A small image classifier, trained from scratch.
Model: 31.9M parameters, 48-pixel images, arch caformer, norm layernorm, activation gelu, depths [2, 2, 4, 2], widths [96, 192, 384, 768].
Training: adamw at rate 0.00046, 12700 steps, batches of 192, held-out accuracy 48%.
Data: trained on photos of plants and fungi (iNaturalist), 90422 training examples, 27.0 epochs.
Rows from block 7 of a small image classifier, named by matrix and row number. Rows with one number belong to one neuron. Each number is 128 + 24 x the weight over its row's rms, rounded and kept within 0 to 255. All counts start at 0.
After each neuron's rows are labels from the 100 images, of 14976, where the neuron reaches its highest value: "patch colour" is the nearest of a few named colours to the mean colour under the peak. Only what is clearly more common there than usual is listed. The data: photos of plants and fungi (iNaturalist). In brackets: how many of the 100, against the usual share in percent.
# fc1: MLP up (model.blocks.7.mlp.fc1.weight, 2304x384), inputs 129-171
# fc2: MLP down (model.blocks.7.mlp.fc2.weight, 384x2304, transposed), outputs 129-171

fc1.201 [ 91 132 102 149 142 105  94 151 133 132 100  91 142  92  94 115  93 158 127 123 115  96 175  83 130 126 116  98 106 150 118 113 123 116 138 132 142 107 131 159 140 115 151]
fc2.201 [172 157 121 157 127 145 122 148  86  79 140 140 112  95 137  84 127 159 119  99 104 132 108 119  75 111 119 130 140 123 135 143 105 154 126  75 159 101 142 154 185 135 151]
patch colour: grey (82 vs 50.4)

fc1.49 [133 150 146 157 141 148  81 155 175 156 121 111 149 106 119  97 122 123 110 108 158  88 120 155 139 121 112 116 155 162  82 171 153 123 113 118 154 118  96 116 146 159 137]
fc2.49 [173 128 162 151 113 113 139 102 101  99 128 125 138 134 122 124 101 103 180 114 166 166 148 119 133 123 112  95 153 109 117  85 158 138 128  85 128 145  80 149 111 160 138]
patch colour: yellow (65 vs 0.3)

fc1.72 [125 137 117 117 152 151 113 167 165 133 136 109 176 139 115 124 125 167  99 120  94 117 120 142 133 168 146 109 143 158  95 141 183 122 134 163 169 145  89 103 132 128 145]
fc2.72 [148 136 128 122 120 101 107 108 136 150 125 110 120 121 101 110 133 128 105 115 152 148 154 122 106 144 114  70 123  94  82 123 115 171 139 127 137  96 124  91 105 191 126]
patch colour: yellow (41 vs 0.3)

fc1.731 [158 140 118 126 100  65 142 161 185 141 122 147 158 119 113 115 120 117 135 115 162 107 126  89 132 183 126 109 107 130 106 152 151 125 143 115 110 193 101 136 141 119 138]
fc2.731 [138  90 135 104  89 144 171 113 123 164 160 176 144 135 153 113 133 110 157 144 138 135 122 153 161 165 119 125 164 166 131 145 172 135 111 139 147 159 135 136 114  88 177]
patch colour: green (29 vs 5.9)

fc1.242 [166 125 113 179 121 152 134 138 124 144 143 172 163 142 161 105 112 118 121 123 162  91 146 102  94 146  93 113 125 143 125  99 162 139 154 106 112 145  68  94  95 154 158]
fc2.242 [140 153 114 187 130 152 101 164 141 110 132 124 103 113 112 118 113 124 107 113 108  92 105 127 103 138  83 108 133  96 126 107 116 114 179  97 133 131 152 106 103 137 169]
patch colour: pink (54 vs 3.3)

fc1.50 [133 126 118 139 158 128 122 139 140 128 165 114 119 144 144 133  99 116  87 122 125 130 142 137 110 124  90 144 115 119 141 129 134 128 162 143 143 134 137 133 171 151 193]
fc2.50 [129 147 107 145 153 114 185 105 118 138 120  98 107 109 117 108 129 118 112 172 136 102 130 146  74 105  94 138  91  89 177 188 126  87 149 112 131 127 133 126 118 160 177]
patch colour: grey (92 vs 50.4)

fc1.219 [133 161 152 108 164 157 148 142 142 111 185 116 188 150 156 143 160 113 184 110 104 129 120 182 121 150 107  87 126 141 128 108 134 140 104  94 122 113 129 107 103 127 137]
fc2.219 [146 148 153 140 121 138  99 134 183 159 184 111  98 148 124 126 127  68 146 114 142 113 142 133 133 121 120  88 148 129 130 127 123 158 172 141  86 175  94 146 143 114 105]
patch colour: green (26 vs 5.9)

fc1.651 [143  96 135 134 110 141  77 155 117 122 144 156 156 156 178 127 100 123 140 107 122 116 123 147 107 154 139 112 157 164 102 114 157 193 139 155 136 155 129 101 124 156 142]
fc2.651 [145 195 113 128 145 124 144 148  99 108  77 133 105 113 108 133 172 152  98 160 112 144 129 105 108 118 124 149 134  77 135 121 110  65 121  51 127  85 143 153 100 142 116]
patch colour: white (49 vs 0.7); pink (36 vs 3.3)

fc1.439 [111 128 124 173 133 129 120 124 176 141 138  94 138 138 130  85 110 125 143 122 148  83 138 138 113 126 112 123 156 155  91 107 164 143 147 162 133 167  74 107 137 160 144]
fc2.439 [112 125 110 137 110 151 157  98 141 118 169 120 160 169 149 127 140 142 130 179 139 118 122 116 153  99 155 122 132 149 106 107 144 185 166  84 107 119  86 114 139 148 211]
patch colour: yellow (44 vs 0.3)

fc1.42 [159 134 180 130 127 112 136  93 127 133 163  85 122 147 147 101 120 120 130 118 110 101 144  94 122 119 122 138 156 145  98 132 111 137 144 134 122  90 148 149 172 133 125]
fc2.42 [102 152 145 144 135 131 152 103  84 156 144 125  96 169 129 127 105 126 149 157 148 121 152 127  95  93 131 145 113 135 147  99 137 137 116 158 104 125 165 141 127 124 155]
patch colour: yellow (44 vs 0.3)

fc1.160 [117  99 128 150 143 102 113 150 117 127 126 128 119 167 152 124 106 106 164 150 169  83 184 141 136 118 100  86 120 145 117  97 166 128 107 150 118 157 114 113 156 140 165]
fc2.160 [161 108 132 162 123 139 148 122  83  81 108 151 101 154 156  89 148  91 133 138 156 104 129 133 109 116  77 118  94 171 115 110 144 162 150 188 139 133 174 127 129 171 138]
patch colour: white (42 vs 0.7); pink (28 vs 3.3)

fc1.70 [157  96 155 142 116 119 131 106 154  84 190 135 146 136 102 122 156 122 169 133 138 136 122 101 124 163 175 154 127 131 142 136 134 201 126  90 143 139 136 127 121 194 120]
fc2.70 [138 122 104 169 144 142 129 106 120 117 158 114  98 181 118  76 126 105 135 158 149 165 154 181 107  98 161 113 162  84 147  97 117 106 127 154 138 145 127 148 147 131 147]
patch colour: brown (70 vs 35.6)

fc1.357 [146 128 161 129 173 112 160 121 143 161 154 127 122 152 149 147 137 140 111 119 153 150 151 115 120 113 113 131 121 124 149 108 112 137 128 115 107 136 131 119 137 166 117]
fc2.357 [ 85  96 100 181 108 146 140 119  62 141 129 150 140 110 125 147 164 130 138 169 119 138 140  97 109  94 163 154 111 137 130 109 169 169 121 164 102 112 165 141  99 172 171]
patch colour: brown (71 vs 35.6)

fc1.415 [150 127 115 124 150  96 152 125 101 151 126 134 110 159 105 132  67 143 132 119 141 139 134 133  97 158 122  83 168 127 112 132 133 125  84 127 156 153 128  75 141 146 142]
fc2.415 [142 136 139 124 112 141 110 123  87 144 155 184  96 128 100 167 125 170 149 109 137 100 142 103 142 135  89 146 128 134  97 163 107 147 155 136 158 170 124 130 110 121 111]
patch colour: pink (40 vs 3.3)

fc1.475 [124  99  84 138 119 149 118 125 132 102 149 127 113 130 130 125  88 172 118 112 132  78 106 119 124 131 141 138 143 133 116 113 176 102  89 153 120 145  97  86 116 168 172]
fc2.475 [138 130 142 101 114 112 115 181 136 167  79 153 119 128 113 150 128 131 170 173 136 145 143  74 133 167  89 118 131 130 113 166 125 131 163 156 166 171  88 132  75 177 141]
patch colour: pink (38 vs 3.3)

fc1.128 [151  97 135 146 116 112 106 112 163 133 156 121 161 185 167 124 115 117 159 145 120 109 131 134 141 187 130 104 121 135 123  87 171 178 142 137 148 147 147  88 134 133 154]
fc2.128 [115 146 139  84 148 115 159  96  95 112 115  92 155 184 143 137 132 144 127 116 164 164 136 166 128 101 142 145 139  97 116  87 140 138 115 129 110  92 109 128 162 128 139]
patch colour: pink (31 vs 3.3)

fc1.108 [124 112 103 160 149 134 142 122 101 127 168 151 150 158 195 122 114 109 106 144 121 106 143 121  86 115 116 121 107 126 150 133 166 130 179 171  96 136 169 130  93 131 147]
fc2.108 [136 122 136 118 136 150 120 168 124 152  87  98 160  95 105 119 175 152 123 138 122 121 134  90 137 139 125 152 119 112 138 169  90 128 154 100 129 109 144 135  61  95 113]
patch colour: grey (76 vs 50.4)

fc1.524 [ 87 143 107 110 115 143 145 128 129 108 128 131 141  91 135 150 114 153 103 124 131 106 149 109 141 161 152 117 151 164 140 106 139 144 120 171 177 142 136 111 117 136 128]
fc2.524 [137 139 111  90 130 100 135 158 116 102 103 135 130 117 165 154 116 146 143 107 112 152 131 122 123 142 145 134 137 133 128 141 104 163  90 142 119 134 122  79 150  90 124]
patch colour: grey (76 vs 50.4)

fc1.126 [146 114  86 163 152 106 122  98 109 141 124 122 132 126 159  70 107 151 136 167 140 140 142 161 136 108 134 121 122 145 130 139 181 158 113 164 133 150 132  70 112 163 141]
fc2.126 [110 120 154 135 156 143 116 173 113 116 116 151 142 147 134 148 137  96 125 154 150 102 152  71 111 142 120 113 123 130 132 155  82 137 175 121 104 121 108 129 111 136 160]
patch colour: white (47 vs 0.7); pink (38 vs 3.3)

fc1.276 [121 132 131 165 155 108 172 116 157 122 168 115 114 125 115 148 134  86 200 124 149  87 146 153 119 135 100 131 122 129 121 141 124 127 113 107 126 145 118 101 107 146 128]
fc2.276 [110 133 145 107  83 130 103  93  88 146 124 165 153 110 166 164 152 162 117 133  88 112 137 105 146 131 134 133 129 120 119  96 130 111 145 114 119  92 146 109 100 109 157]
patch colour: brown (63 vs 35.6)

fc1.212 [153  93 103 142 113 130 124 137 183 112 141 121 164 154 171  97 138 101 134 130 127  86 115 138 114 126 145 102 127 175 102 124 145 127 138 135 152 140  76 129 130 114 152]
fc2.212 [101 136 101 143 131  99 112  85 119  97 114 152 149 157  95 124 131 103 154 107 141 137 117 103 129 131 160 106 134 142 113  95 141 163 142 119 122 102 142 144 130 155 134]
patch colour: yellow (69 vs 0.3)

fc1.631 [145 140 137 125 162 122 105 135 119 122 179 100 179 145 156 126 138 135 116  75 153 136 115 164 134 190 118 120 121 151 129 108 165 133  96 118 113 136  85  97 114 123 157]
fc2.631 [129 191 162 177 142 127 146 164 150 101 138 145 138 133  96 171 181 116 142 134 150 149 129 130 120 105 112 133 123 120 127  99 118 152 147 130  96 107 128 144 134 144 156]
patch colour: green (41 vs 5.9)

fc1.589 [151 147 137 129 150 134 117 137 144 132 125 161 137  94 117 112 129 157 121 131 105 112  98 108 107 159 103 133 176 152  91 123 144 123 103 104 171 112 142 142 114 142 143]
fc2.589 [143 153 105 129 144 153 159 162 147 172 125 124 113 132 114  79  99 129 114 123 110  89  79  94  58 119  84 132 140  99 137 139 114 140 154 102 154 137 125 103 151 142 160]
patch colour: yellow (25 vs 0.3)

fc1.718 [143 109 121 128 115 132 130 121 134 112 154 162 141 161 160 120 130 137 112 127 145 111 168 112 136 143 132 114 168 178  99 123 130 147 156 122 144 137  88  97 153 120 127]
fc2.718 [157  91 103 157 127  98 148 108  95 112 160  98  89 172 120 121 125 100 102 102 141  98 151 144 130 112 116 114  99 145 104  80 145 141 171 119 118 134 135 126 156 136 144]
patch colour: grey (77 vs 50.4)

fc1.296 [ 87 140 133 137 115 113 114 130 119 152 156 101 106 147 118 123 109 159 111 148 139  97 192 125 109 155 112 139 166 118 140  97 118 119 127 115 150 131 118 102 152 114 116]
fc2.296 [171 163 149 119 132  97 146 135 125 157 109 170 132 152  99 142 110 137 129 121  94 104 105  97  98 139 124 133 121 112 142 159 101 146  95  55 155 116 154  76  99 106 152]
patch colour: brown (67 vs 35.6)

fc1.481 [ 88 143 163 135 140 101 111 140 153 110 139 118 144 145 135  92 162 111 137  98 129 136  99 188 166 145 118 133 111 126 135  85 201 106 148 161  84 151  80 141 153 158 155]
fc2.481 [161 120 158 167 127 114 139 133 181 152 147 182 116 114 130 114 115  98 156  93 147 130  99 125 102 132 128 101 135 129 111 144 130 179  98 128  86 170 131 141 165 132 126]
patch colour: green (42 vs 5.9)

fc1.543 [168  81 133 149 147 122 150 126 145 138 193 158 157 126 178  78 131 120 114  89 128 138 107 122  87 122 119 118 127 149 143 113 133 147 128 132 143 166 116 123 122 124 153]
fc2.543 [132  87 107 126  77 164 142 117 144 153 111 170 140 123 142 117 139 106 101 142  85 127 108 142 135  95  82 139 153 130 101 130 140 134 157 149 135 122 110 120 107 131 102]
patch colour: yellow (38 vs 0.3)

fc1.367 [138 105  96 143 145 115 127 126 116 135 150 132 142 176 128 138 117 130 143 142 179  74 123 124 124 147  89 132 110 165 114 147 162 178 141 113 133 154  93 114  88 175 138]
fc2.367 [117 140  89 192 133 160  96 153  57 105  87 164  84 113 124 100 151 168 115 147 119 116 147  96 116 117  91  99 115 118 151 114  99 129 168 123 102 101 166 125 128 126 131]
patch colour: pink (31 vs 3.3)

fc1.327 [145 135 141 121 125 136  91 118 194 175 185  98 116 133 141 150 132 115 135  80 132 136 116 135 124 146 135 142 151 152  97 129 120 161  82 105 174 154 139 110 184 118 142]
fc2.327 [113 111 126 111 139 120 117 110 142 132 127 117 164 123 164 129 142 136 129 100 125 126 144 130 162 119 156  94 138 156 136  74 159 146  97 153 161 149 107 108 139  65 164]
patch colour: brown (63 vs 35.6)