config.yaml
arch: "caformer"
model: "image classifier"
dataset: "photos of plants and fungi (iNaturalist)"
train_examples: 90422
image_size: 48
crop_scale_min: 0.7
horizontal_flip: true
translate: 0.12
targets: ["class", "family", "species"]
num_classes: [11, 120, 500]
norm: "layernorm"
norm_position: "pre"
activation: "gelu"
mlp_ratio: 6
head_dim: 16
fused_qkv: true
qk_norm: false
parallel_block: false
dropout: 0.05
inner_norm: false
patch_size: [2, 2]
depths: [2, 2, 4, 2]
widths: [96, 192, 384, 768]
kernel_size: 3
mixing: "cutmix"
label_smoothing: 0.1
loss: "cross_entropy"
init: "xavier_uniform"
residual_init: "none"
optimizer: "adamw"
lr: 0.00046
beta1: 0.9
beta2: 0.98
eps: 1e-08
steps: 12700
batch_size: 192
epochs: 27.0
lr_schedule: "cosine_restarts"
final_lr_fraction: 0.1
warmup_steps: 380
weight_decay: 0.2
Rows from block 5 of a small image classifier, named by matrix and row number. Rows with one number belong to one neuron. Each number is 500 + 25 x the weight over its row's rms, rounded and kept within 0 to 999. All counts start at 0. Numbers have three digits each.
After each neuron's rows are labels from the 100 images, of 14976, where the neuron reaches its highest value: "top examples" is what is common among them. Only what is clearly more common there than usual is listed. The data: photos of plants and fungi (iNaturalist).
# fc1: MLP up (model.blocks.5.mlp.fc1.weight, 2304x384), inputs 256-319
# fc2: MLP down (model.blocks.5.mlp.fc2.weight, 384x2304, transposed), outputs 256-319

fc1.342:503491503518497541502523512514492538508488478507509494548550540464464519508505481468512548491521517543496510518529456477511509485465475532496470491487492490501465537463481500538492498478513500
fc2.342:532517482483473483500472437471486473497481510484487498503480491478478500493520550496515458539494532503478513514510526468518512533467491489483515500498497535485472506486498491545491528513496518
top examples: order Pinales; class Pinopsida; family: Pinaceae

fc1.302:514520513476519507480511464516496526476503469511523468518546565510491494469500538511507524502474494496473498519425515450494486521471528489530534501501498469482499519496508534498528461522492533
fc2.302:470512532493476512519523522483491487485505513528491501507507521501521506503494496515495478535483493487480553503455499525490541509501515472511441524540471497504487490522515532520539482499516514
top examples: order Asterales; family: Asteraceae

fc1.192:485516559463521538496536525520504488467508507510454533494508519493545484528481491505529512484498465487480531510468485521481499490461537488528502492473485471504494517519472524507531463460546505
fc2.192:498508490506501508515478494504462486533510499505498430505541513502503514501471519538493495536492490489572522525516483478536457520507479496473519538462513505491524469490487536520475495510514487
top examples: class Liliopsida

fc1.430:469536504489491517520481506483506504507528479496501503539502540526521497483544502508473534472458481513512498519517469495524476471501507486446503511535482430495505502459519531500489477498479519
fc2.430:493503539486514504497517504489552524485459483477493475465506468476469478473519487496522530552528510447483489448469498482470466543511551508514528508459529496547522493509480468503460463502498511
top examples: order Caryophyllales; family: Cactaceae; text has "cactus"

fc1.176:458494526520482529497510477513494496483530453489490467548523520503464527514546530538495521484471482520475471503490465524513468501474534490505484468494482449465492536480476543523519467515481496
fc2.176:506470542517531491489495494508494448512477469451515465487523525495517478513507530496541532509495478511506519522456520501490470526484543501519535529500496497517519539498501465505514468498512471
top examples: order Caryophyllales; family: Cactaceae

fc1.49:499481533481533509458521486498505513500524468546507539520518515494478521482537508536491493465492504518531508488493443505499486465486516500464489530484452472493495546503471549514528496533481485
fc2.49:520523510509488505501480550549511487491513464449510519563497473446455503551547539532472532483531520472483485489473477509490476504512484552491483496457485514522472506533533535495486498485513503
top examples: order Caryophyllales

fc1.454:512490526500540496476503471489499495481528477516490459534546537539492502479513541544518541528447536490509543484475484502501487508501521454459530470539486489478513514481495537488520487457498512
fc2.454:528488491469521477496504527554503477515496498515467503545513521513513486534476461520492466474483521516504527509476489498502521493508509444498522473543484471502493464492508519495526492452516500
top examples: family: Asteraceae; order: Asterales; order Ranunculales

fc1.209:480489468498539477506513487514512495479482506484436494532519502510522497529512563540504541504455497531505449490523518507523471536472524498450487487499481465474524484495457540472553516531524492
fc2.209:444476495512482509511466519450498480496464474476466525489494493472456524509530504530508522485531462488468465455533479511506480496486499518536489488484483488507490507500478491488493505509476491
top examples: class Polypodiopsida

fc1.285:489503491528498532515482461498495540518515482497481499555536512504486495471512496479487525482510487514495492546521502487527513476511477549495502495494514507504480528472464519510469491505495483
fc2.285:538535483506484506513482460487515471505480495551496522482504500449491449484470485454533487498509518520523543518501554472504553545497466543494528544470500516512456538493503518536510537502493488
top examples: class: Pinopsida; order: Pinales; family: Pinaceae; text has "pinus"

fc1.182:495456479502501480498500478524511495513460462448450484542504491543463507520532544509503530498472519553515463510528474473500447503513495516408466496492526479462497495491499497488478529518505495
fc2.182:493505511527532524496513477491455527466507492491517489465514490532468551510504492454513487505459495498490538546481497458473494505478500476538535527519471518511493515537463541543505518540497516
top examples: order Pinales; class Pinopsida

fc1.141:440542486489495508526535508532510522489506461544506462538512520499491493502526511517519516467528515552513489522523482500503470498488508531516464476497519454517492531474483502512463492459489487
fc2.141:522465476510483500490464458465501455489485509482525486449479497494480475497485555487526480531489483503482544492504548463488495500517544467475473487542476488499489487490513481516537494529498481
top examples: order Caryophyllales; family: Cactaceae

fc1.266:495490498504515505504494470531487520527507493508515475549547533469505505479512485471491522453519505540510507519515485478525500490474479556506483483510509524517484508466469506545486514480512520
fc2.266:561490517477436494516482449482487449496442508460519513472467518489467476511534558501520478525489493488479521478496520467523511557519532508516476504501499533490479537533485490514528510539472491
top examples: class: Pinopsida; order: Pinales; family: Pinaceae; text has "pinus"

fc1.469:512476506476522463498510509530498532520528465510517506541551515509506524499527530495511516508506524541466495477464513459518502482492494480483515515475476486510512501497487495471531513477499485
fc2.469:490529523535493526456514521454520445476524532551499513506503513463512530491490520482505473516483447478477512503529526527466513499470482465512487465496479499525461526476475459529520464519521511
top examples: order Asterales; family: Asteraceae

fc1.494:517462507469559489525532510516479527510520500546473507514499543482521522510462493484516500489484508551473504457502528497551502492485458483460479501460493478518509499454521484485485517473489487
fc2.494:484500492518488509509459513475484486466502535532485521468512480471486514462486519500505466523502432480469486494495501455485507478495492502544466477502459529534468493453493471527535483493473504
top examples: order Asterales; family: Asteraceae

fc1.586:493507562472492517479554458482482513491468437525489495538481511478455507519543516527481472420494513552502486431481501489473512513461494522524523458524538461451478527498450493515531457503485499
fc2.586:475504461530528473470485523481518502508518542537550502457450490479541471466447463509503441486500513508556539539507497511484499533570457525510492508529541506522478519538502514504483464519537511
top examples: order Asparagales; family: Asparagaceae; text has "yucca"

fc1.474:460483547512527507474538505506489545486507442541502457511518522501474493478535518496513527447483502517509493474459493504465479508485508507491504470498484450487504508496475512543513467486478519
fc2.474:518479484494539524469516484478463486546516488537521468482508490501493520458502504471481551549522483485509517483488463528509504516536500527508518497546531479528522548512534492507511511494511501
top examples: order Asparagales; family: Asparagaceae; text has "yucca"

fc1.124:487489561488498507488547467503470517508527434502483473528486525477493492494565525500486509464495525548492480483499489512496489496486519534513483494490483447503490527494462526521529454465483495
fc2.124:487501509487500532454515462469499516514511491488509449454518509525516489496488528505492519517529478528536525470507457543478507535527522493474513506562486458518505528535520535519482487487482497
top examples: order Asparagales; family: Asparagaceae; text has "yucca"

fc1.398:542520476473510484479489429508490506464520466489469481507505530523495476456495498475498472490483505531505496520465486497535483527458480497473530478505473487471496562493527510474528476478500492
fc2.398:487467486518494510565510486470472487508492480507486476494491499484500535518554495493479519487518565494483501486512481527433517507486516522472504459488490496475506478531467501503495481438505522
top examples: order Asterales; family: Asteraceae

fc1.409:460508535504488507490546471485497472543526456508484480530509539499514511481572552500513516500482528534471475483515493545478472513492484524473464487507474461495499552489484535556525510473520493
fc2.409:496514513473480519463542472492486496470470503473498486472500472524487475503482525487509541525513502481511503490521484557488496506507543502489526497550477519499513543548490494505479466467515484
top examples: order Asparagales; family: Asparagaceae; text has "yucca"

fc1.414:493510571479529523526547464519535545517510482530467485503495527520460490494550485506516515461506549520502499469467488524470489522516529514493551497487502477512478523534472517516502468459473514
fc2.414:489523484496552491476515482496446507547537479506490465478507458518491522479494477522498539485453523515515533532499508521467497513464480525513552530519489490495512522525503530504527467484516531
top examples: order Asparagales; family: Asparagaceae; text has "yucca"

fc1.669:527502542527542495487504509508477510492530467490537529540529545518513491508493524520514518469490482555469504467454507473498537509516485513496523518490501484503505511506514504505546487483492520
fc2.669:496473487532516536479525523460528464493478510542523472491466489501503512520475514467469481564486507501504528493530503503460509521484502509537470508520509511493492501486469510540516498469496536
top examples: family: Asteraceae; order: Asterales; order Ranunculales

fc1.19:526506511474538474519547488507521512460518496470484503524496516496526524479536517473499537493508525555465497447512537508517521508514492490461528513517480478489518492462510489489517498478464519
fc2.19:464515501472530503469510518490510466450513531542483522461497496508513492516510486489539492500468498476475497497509486499476501520484492485541469518491509506505446485526479543541509490541441506
top examples: family: Asteraceae; order: Asterales; order Ranunculales

fc1.3:494459503518502471517542505522479523506502486500530482476535528472484504532522542553520585452488486470467496503462481496526459447472494454489484507513523493507452496513477494505516531521500508
fc2.3:491530488471507508505521488505486477495515500517518492487475505497523527496436487477506484514507520501516495453497499475528487528548467491513507465504481502485543471451459526518471524488506522
top examples: order Caryophyllales; family: Cactaceae

fc1.284:535535515483525515515492481549511538534502495490493484540532573554519511475468504540490537517464477530489485532489493479549483493458446503499535494526508471525530513500507488474505479486523490
fc2.284:503495499480495490529524532476503472504490502544506511504465543485493510524476461512514460468500466487513515531473518503481528487494467449515466470528486474518472522495533514492518460530470503
top examples: order Asterales; family: Asteraceae

fc1.388:533519540462510512486556443499528479473487463484469515569531508505520470493510516515470519507485538525497515471484482511484501495484524493470519456515483440441468527527483567506508474465490500
fc2.388:482491493485506461530479498478511473471489494460505495497499512532529509459524513523499469497490522510534512521526480536498507504512519520472456496495464486449522451469494510450475493489549458
top examples: order Asterales; family: Asteraceae

fc1.344:523521512521540517468493453537507531490500483536481526526512501509465460444503502480497510475520540522478535536473493500467529515498505480521493441524522507483503518530487467492490494486486549
fc2.344:516482524483500457515511484477527480493456499498478502474480479517480491470539539473455485526504505441475477531474502508509483532495515461529521512510472483493483481507519525494492463483511484
top examples: order Asparagales; family: Asparagaceae; text has "yucca"

fc1.351:471522476490495539484510477494475536489512498551479481495476525490494485507514491501503487434475492507481496508463477462488538489500531523535533504487492458515492530504518530555476493516500534
fc2.351:533477501450532468517508514472473502524500499528518448462493516534510509469504535524493547498483526511546545507513506528491479548529522515527542506537495511495491532545529520471548513519517486
top examples: order Asparagales; family: Asparagaceae; text has "yucca"

fc1.504:472479519499510494501532509475509505487498468497492490520511533483457484491543552528493531519516497483508493448503501513472475520506509525438494497505470504477523493489492497525510526506495489
fc2.504:531465475494544501532493474512507512546492445481468507514535498486494475528488517513501504508528492530490495501489492474469476495436517538473522514492492496455512493476510509520459508487507467
top examples: order Caryophyllales; family: Cactaceae

fc1.712:499533518477548516487549507528511491511494490514494488494524525476522505460472479478487466528498529493480483526464500492482489475514515490509524496490504505522521532473513450485519471457502553
fc2.712:529498499521500514506521495499493481502532519504498458479517477543519503499553507510507485515444523486472524540502495462473504523537487492518537530553501497523475520503504578536516491509497487
top examples: class Liliopsida

fc1.544:511496505527505461486519495491468538474503487449500524526490501495503518515506539515509506488505479500498506533509460491559513504471525489497496522531481450491504551488491528510514474523531504
fc2.544:526465508456535524483517501513513481460484489469504496473507502493473481536523501460522511550516513504484495479476529501499483525513479484530529515496530520504496454504456451458504503491512460
top examples: order Caryophyllales

fc1.243:471523479504488476488496464492528491506508470496499574505514520460487507508562515468501443473490475496541480547506510489480516501460504519476465461491452490501452542520488535520485461509521566
fc2.243:447526440503460539514497509508496482520513500528497447499483420484489465501488431504476489493516481530516547515514539529493506490506542536520504492465470496489512477531516493508527543526465464
top examples: class Polypodiopsida

fc1.496:503518497486514491456522473515472517538539461498452498527549522514497479487486480517480500473489538506530491509478473468485499488492517539524506479524507433486480554519486511524501458507485492
fc2.496:454500514480470511491504498495512439522469492489526465518448510483480486522524494522486476512529526483520503466515501531463451491502543531461481478544522504461527502489521461514504483490489501
top examples: order Asterales; family: Asteraceae

fc1.128:491513486505511513523496494526506532519510444496484502521504536522445505480493519480495548465509502537486503527531478479528522482478476513501466477487514477462465539468477490539465503513497475
fc2.128:503484497500476487558472477440491472480432492486480545449512495466491477521532542512549463555522499480488526491531545442519538547479508474480452487487480528461464502498489498487490524549489519
top examples: order Pinales; class Pinopsida; family: Pinaceae

fc1.131:484518479465531498510522502545521501512487470493459481507558535534516511474518548520488554499490543532479477485494521505506457528479462512473513495512483492492505525516515504484503469458477484
fc2.131:481504519523542498482526522506484506495529464540506531511487517511512537506524468497538495456509503481499531539468515490513533479492494513511464457517483473521457504515481522528518507513519493
top examples: family: Asteraceae; order: Asterales; order Ranunculales

fc1.109:533512558475507508484495453530474526495527460509491490528535565478488504477503520512498483471476534537478547480457478481523500487506507490506551491513504502473520504491523523505531453488492485
fc2.109:473466462539485479515498549469526471503490504523517459473470494471525527498509499476477522536488504495496503474504472551461472514525502513430443499513495497519476450491491476537501471496535490
top examples: family: Asteraceae; order: Asterales; order Ranunculales