Rows from block 2 of a small image classifier, named by matrix and row number. Rows with one number belong to one neuron. Each number is 128 + 24 x the weight over its row's rms, rounded and kept within 0 to 255. All counts start at 0. Numbers have three digits each. After the name is the row's rms in percent of the matrix's.
After each neuron's rows are labels from the 100 images, of 14976, where the neuron reaches its highest value: "top examples" is what is common among them. Only what is clearly more common there than usual is listed. The data: photos of plants and fungi (iNaturalist). In brackets: how many of the 100.
# fc1: MLP up (model.blocks.2.mlp.fc1.weight, 1152x192), inputs 0-95
# fc2: MLP down (model.blocks.2.mlp.fc2.weight, 192x1152, transposed), outputs 0-95

fc1.468 103:102116139162116100133104166160117138116185096146110065134117141143129101154114133144115095107150119137142134172156109121109113120098111133164140107177087118114160127110167128131114147153123131129125114107175122123145132123095109137073120141129145153146146125117160106185122113144130151124
fc2.468 123:166098164099136109098126110160150144142118177137150149121124137085096124133128099164142121137138126138127102142073134119129156067125146155061124144106122153121080084159120110126111126138143130127142161145116115133144124101160120114101183127093136141117136161132130131141142134139108127167
top examples: order Asterales (37); family: Asteraceae (37)

fc1.72 099:105142136160189164097128132142123133174093106124169098116131077188129134143128159170134164127106165110120120145146124080114119130156098134191143076104164109152106105144127116110152121159173145124146148094147085135119131096074102120095149156135124162105132114117113158143114093104119099115
fc2.72 100:108117173120134156090115113099132151105154132113173110113141192127115090119145091126098151111189137125151147137152133108169155087168151110095163160139119163105113109175163129134103120158132150136166127136114151200125128154136096109148150152087162107151121133121162097138129123107130150157
top examples: order Asterales (28); family: Asteraceae (28)

fc1.514 095:110131111162142093135117138102099131109171142109101108134181115128149100110129149133104096112152135095159143110152126132111124101162109124133158134140157150149093136149141116125131112117098145107091145107133164129144107145104172130100146183158095134151114108167114127151104104100161147102
fc2.514 096:152129158088102119104096129139148125124118151154146131173106123099155123141161104143155139132119140106165151161129140121106085159143101125113087103098131091156088152169094148075157162132118094107130170115096148114110122094148110116106139130138131094148095125150149132150145144099105131127
top examples: order Asterales (34); family: Asteraceae (34)

fc1.522 103:123132104124158129126151098136117092100140138104137108129128143129094142130088115115116122076118109116116164135157075144128136129108157101164122128077102155156141136103155148152084171110107130162119125112105157075121142132080136124138122132105155134186118081125109156137146113090131120100
fc2.522 096:105139161090116144139126149088111126167111191117160138148109117144186116159153170057123115132100171109142118063112150126106128135110116118155139101132146143087147153110096167140122109120143125149115088137154137127127144192157129125165109129134115127126139094117114109142137158142129124127
top examples: class Liliopsida (29)

fc1.159 117:092146143153100117101120109143103130134112101108111115143142158169147117144141118157150116131152141130162129153134103108119121144109124139168105135107116174111148129122149126173108172160127137149166136100112158106143102111112122101135150162126138159146135082139158148167182107127125088114
fc2.159 105:145130146143138135146153146146109131172117149146177159113074158106085129118114116117128081132114164155134135133067167099132121105137158100070094128111102117127140150104129153118114117117121119142151097147133148169129133113147136143165118141105121145139098134143130073103142094122129100189
top examples: class Liliopsida (27)

fc1.462 109:137140102148151078086113137156121126080143120108160104134136147163120120114103101125166102126109072134123146156157132155126124154129124126109133096140101153155128142113168134165113152147104124131107139089090122095150115123094112157089129135110149127161105140134102134162145096129117134117
fc2.462 096:140094161071132093141144128137145151120122153083147134103170185171134141174119115119148138140132136117118102140100148091109166132093137138084109083135091120156129162124157097138070110150152110115079156169090141107136140119087154129146150131134145163156135108100124114165126098124108107133
top examples: order Asterales (48); family: Asteraceae (48)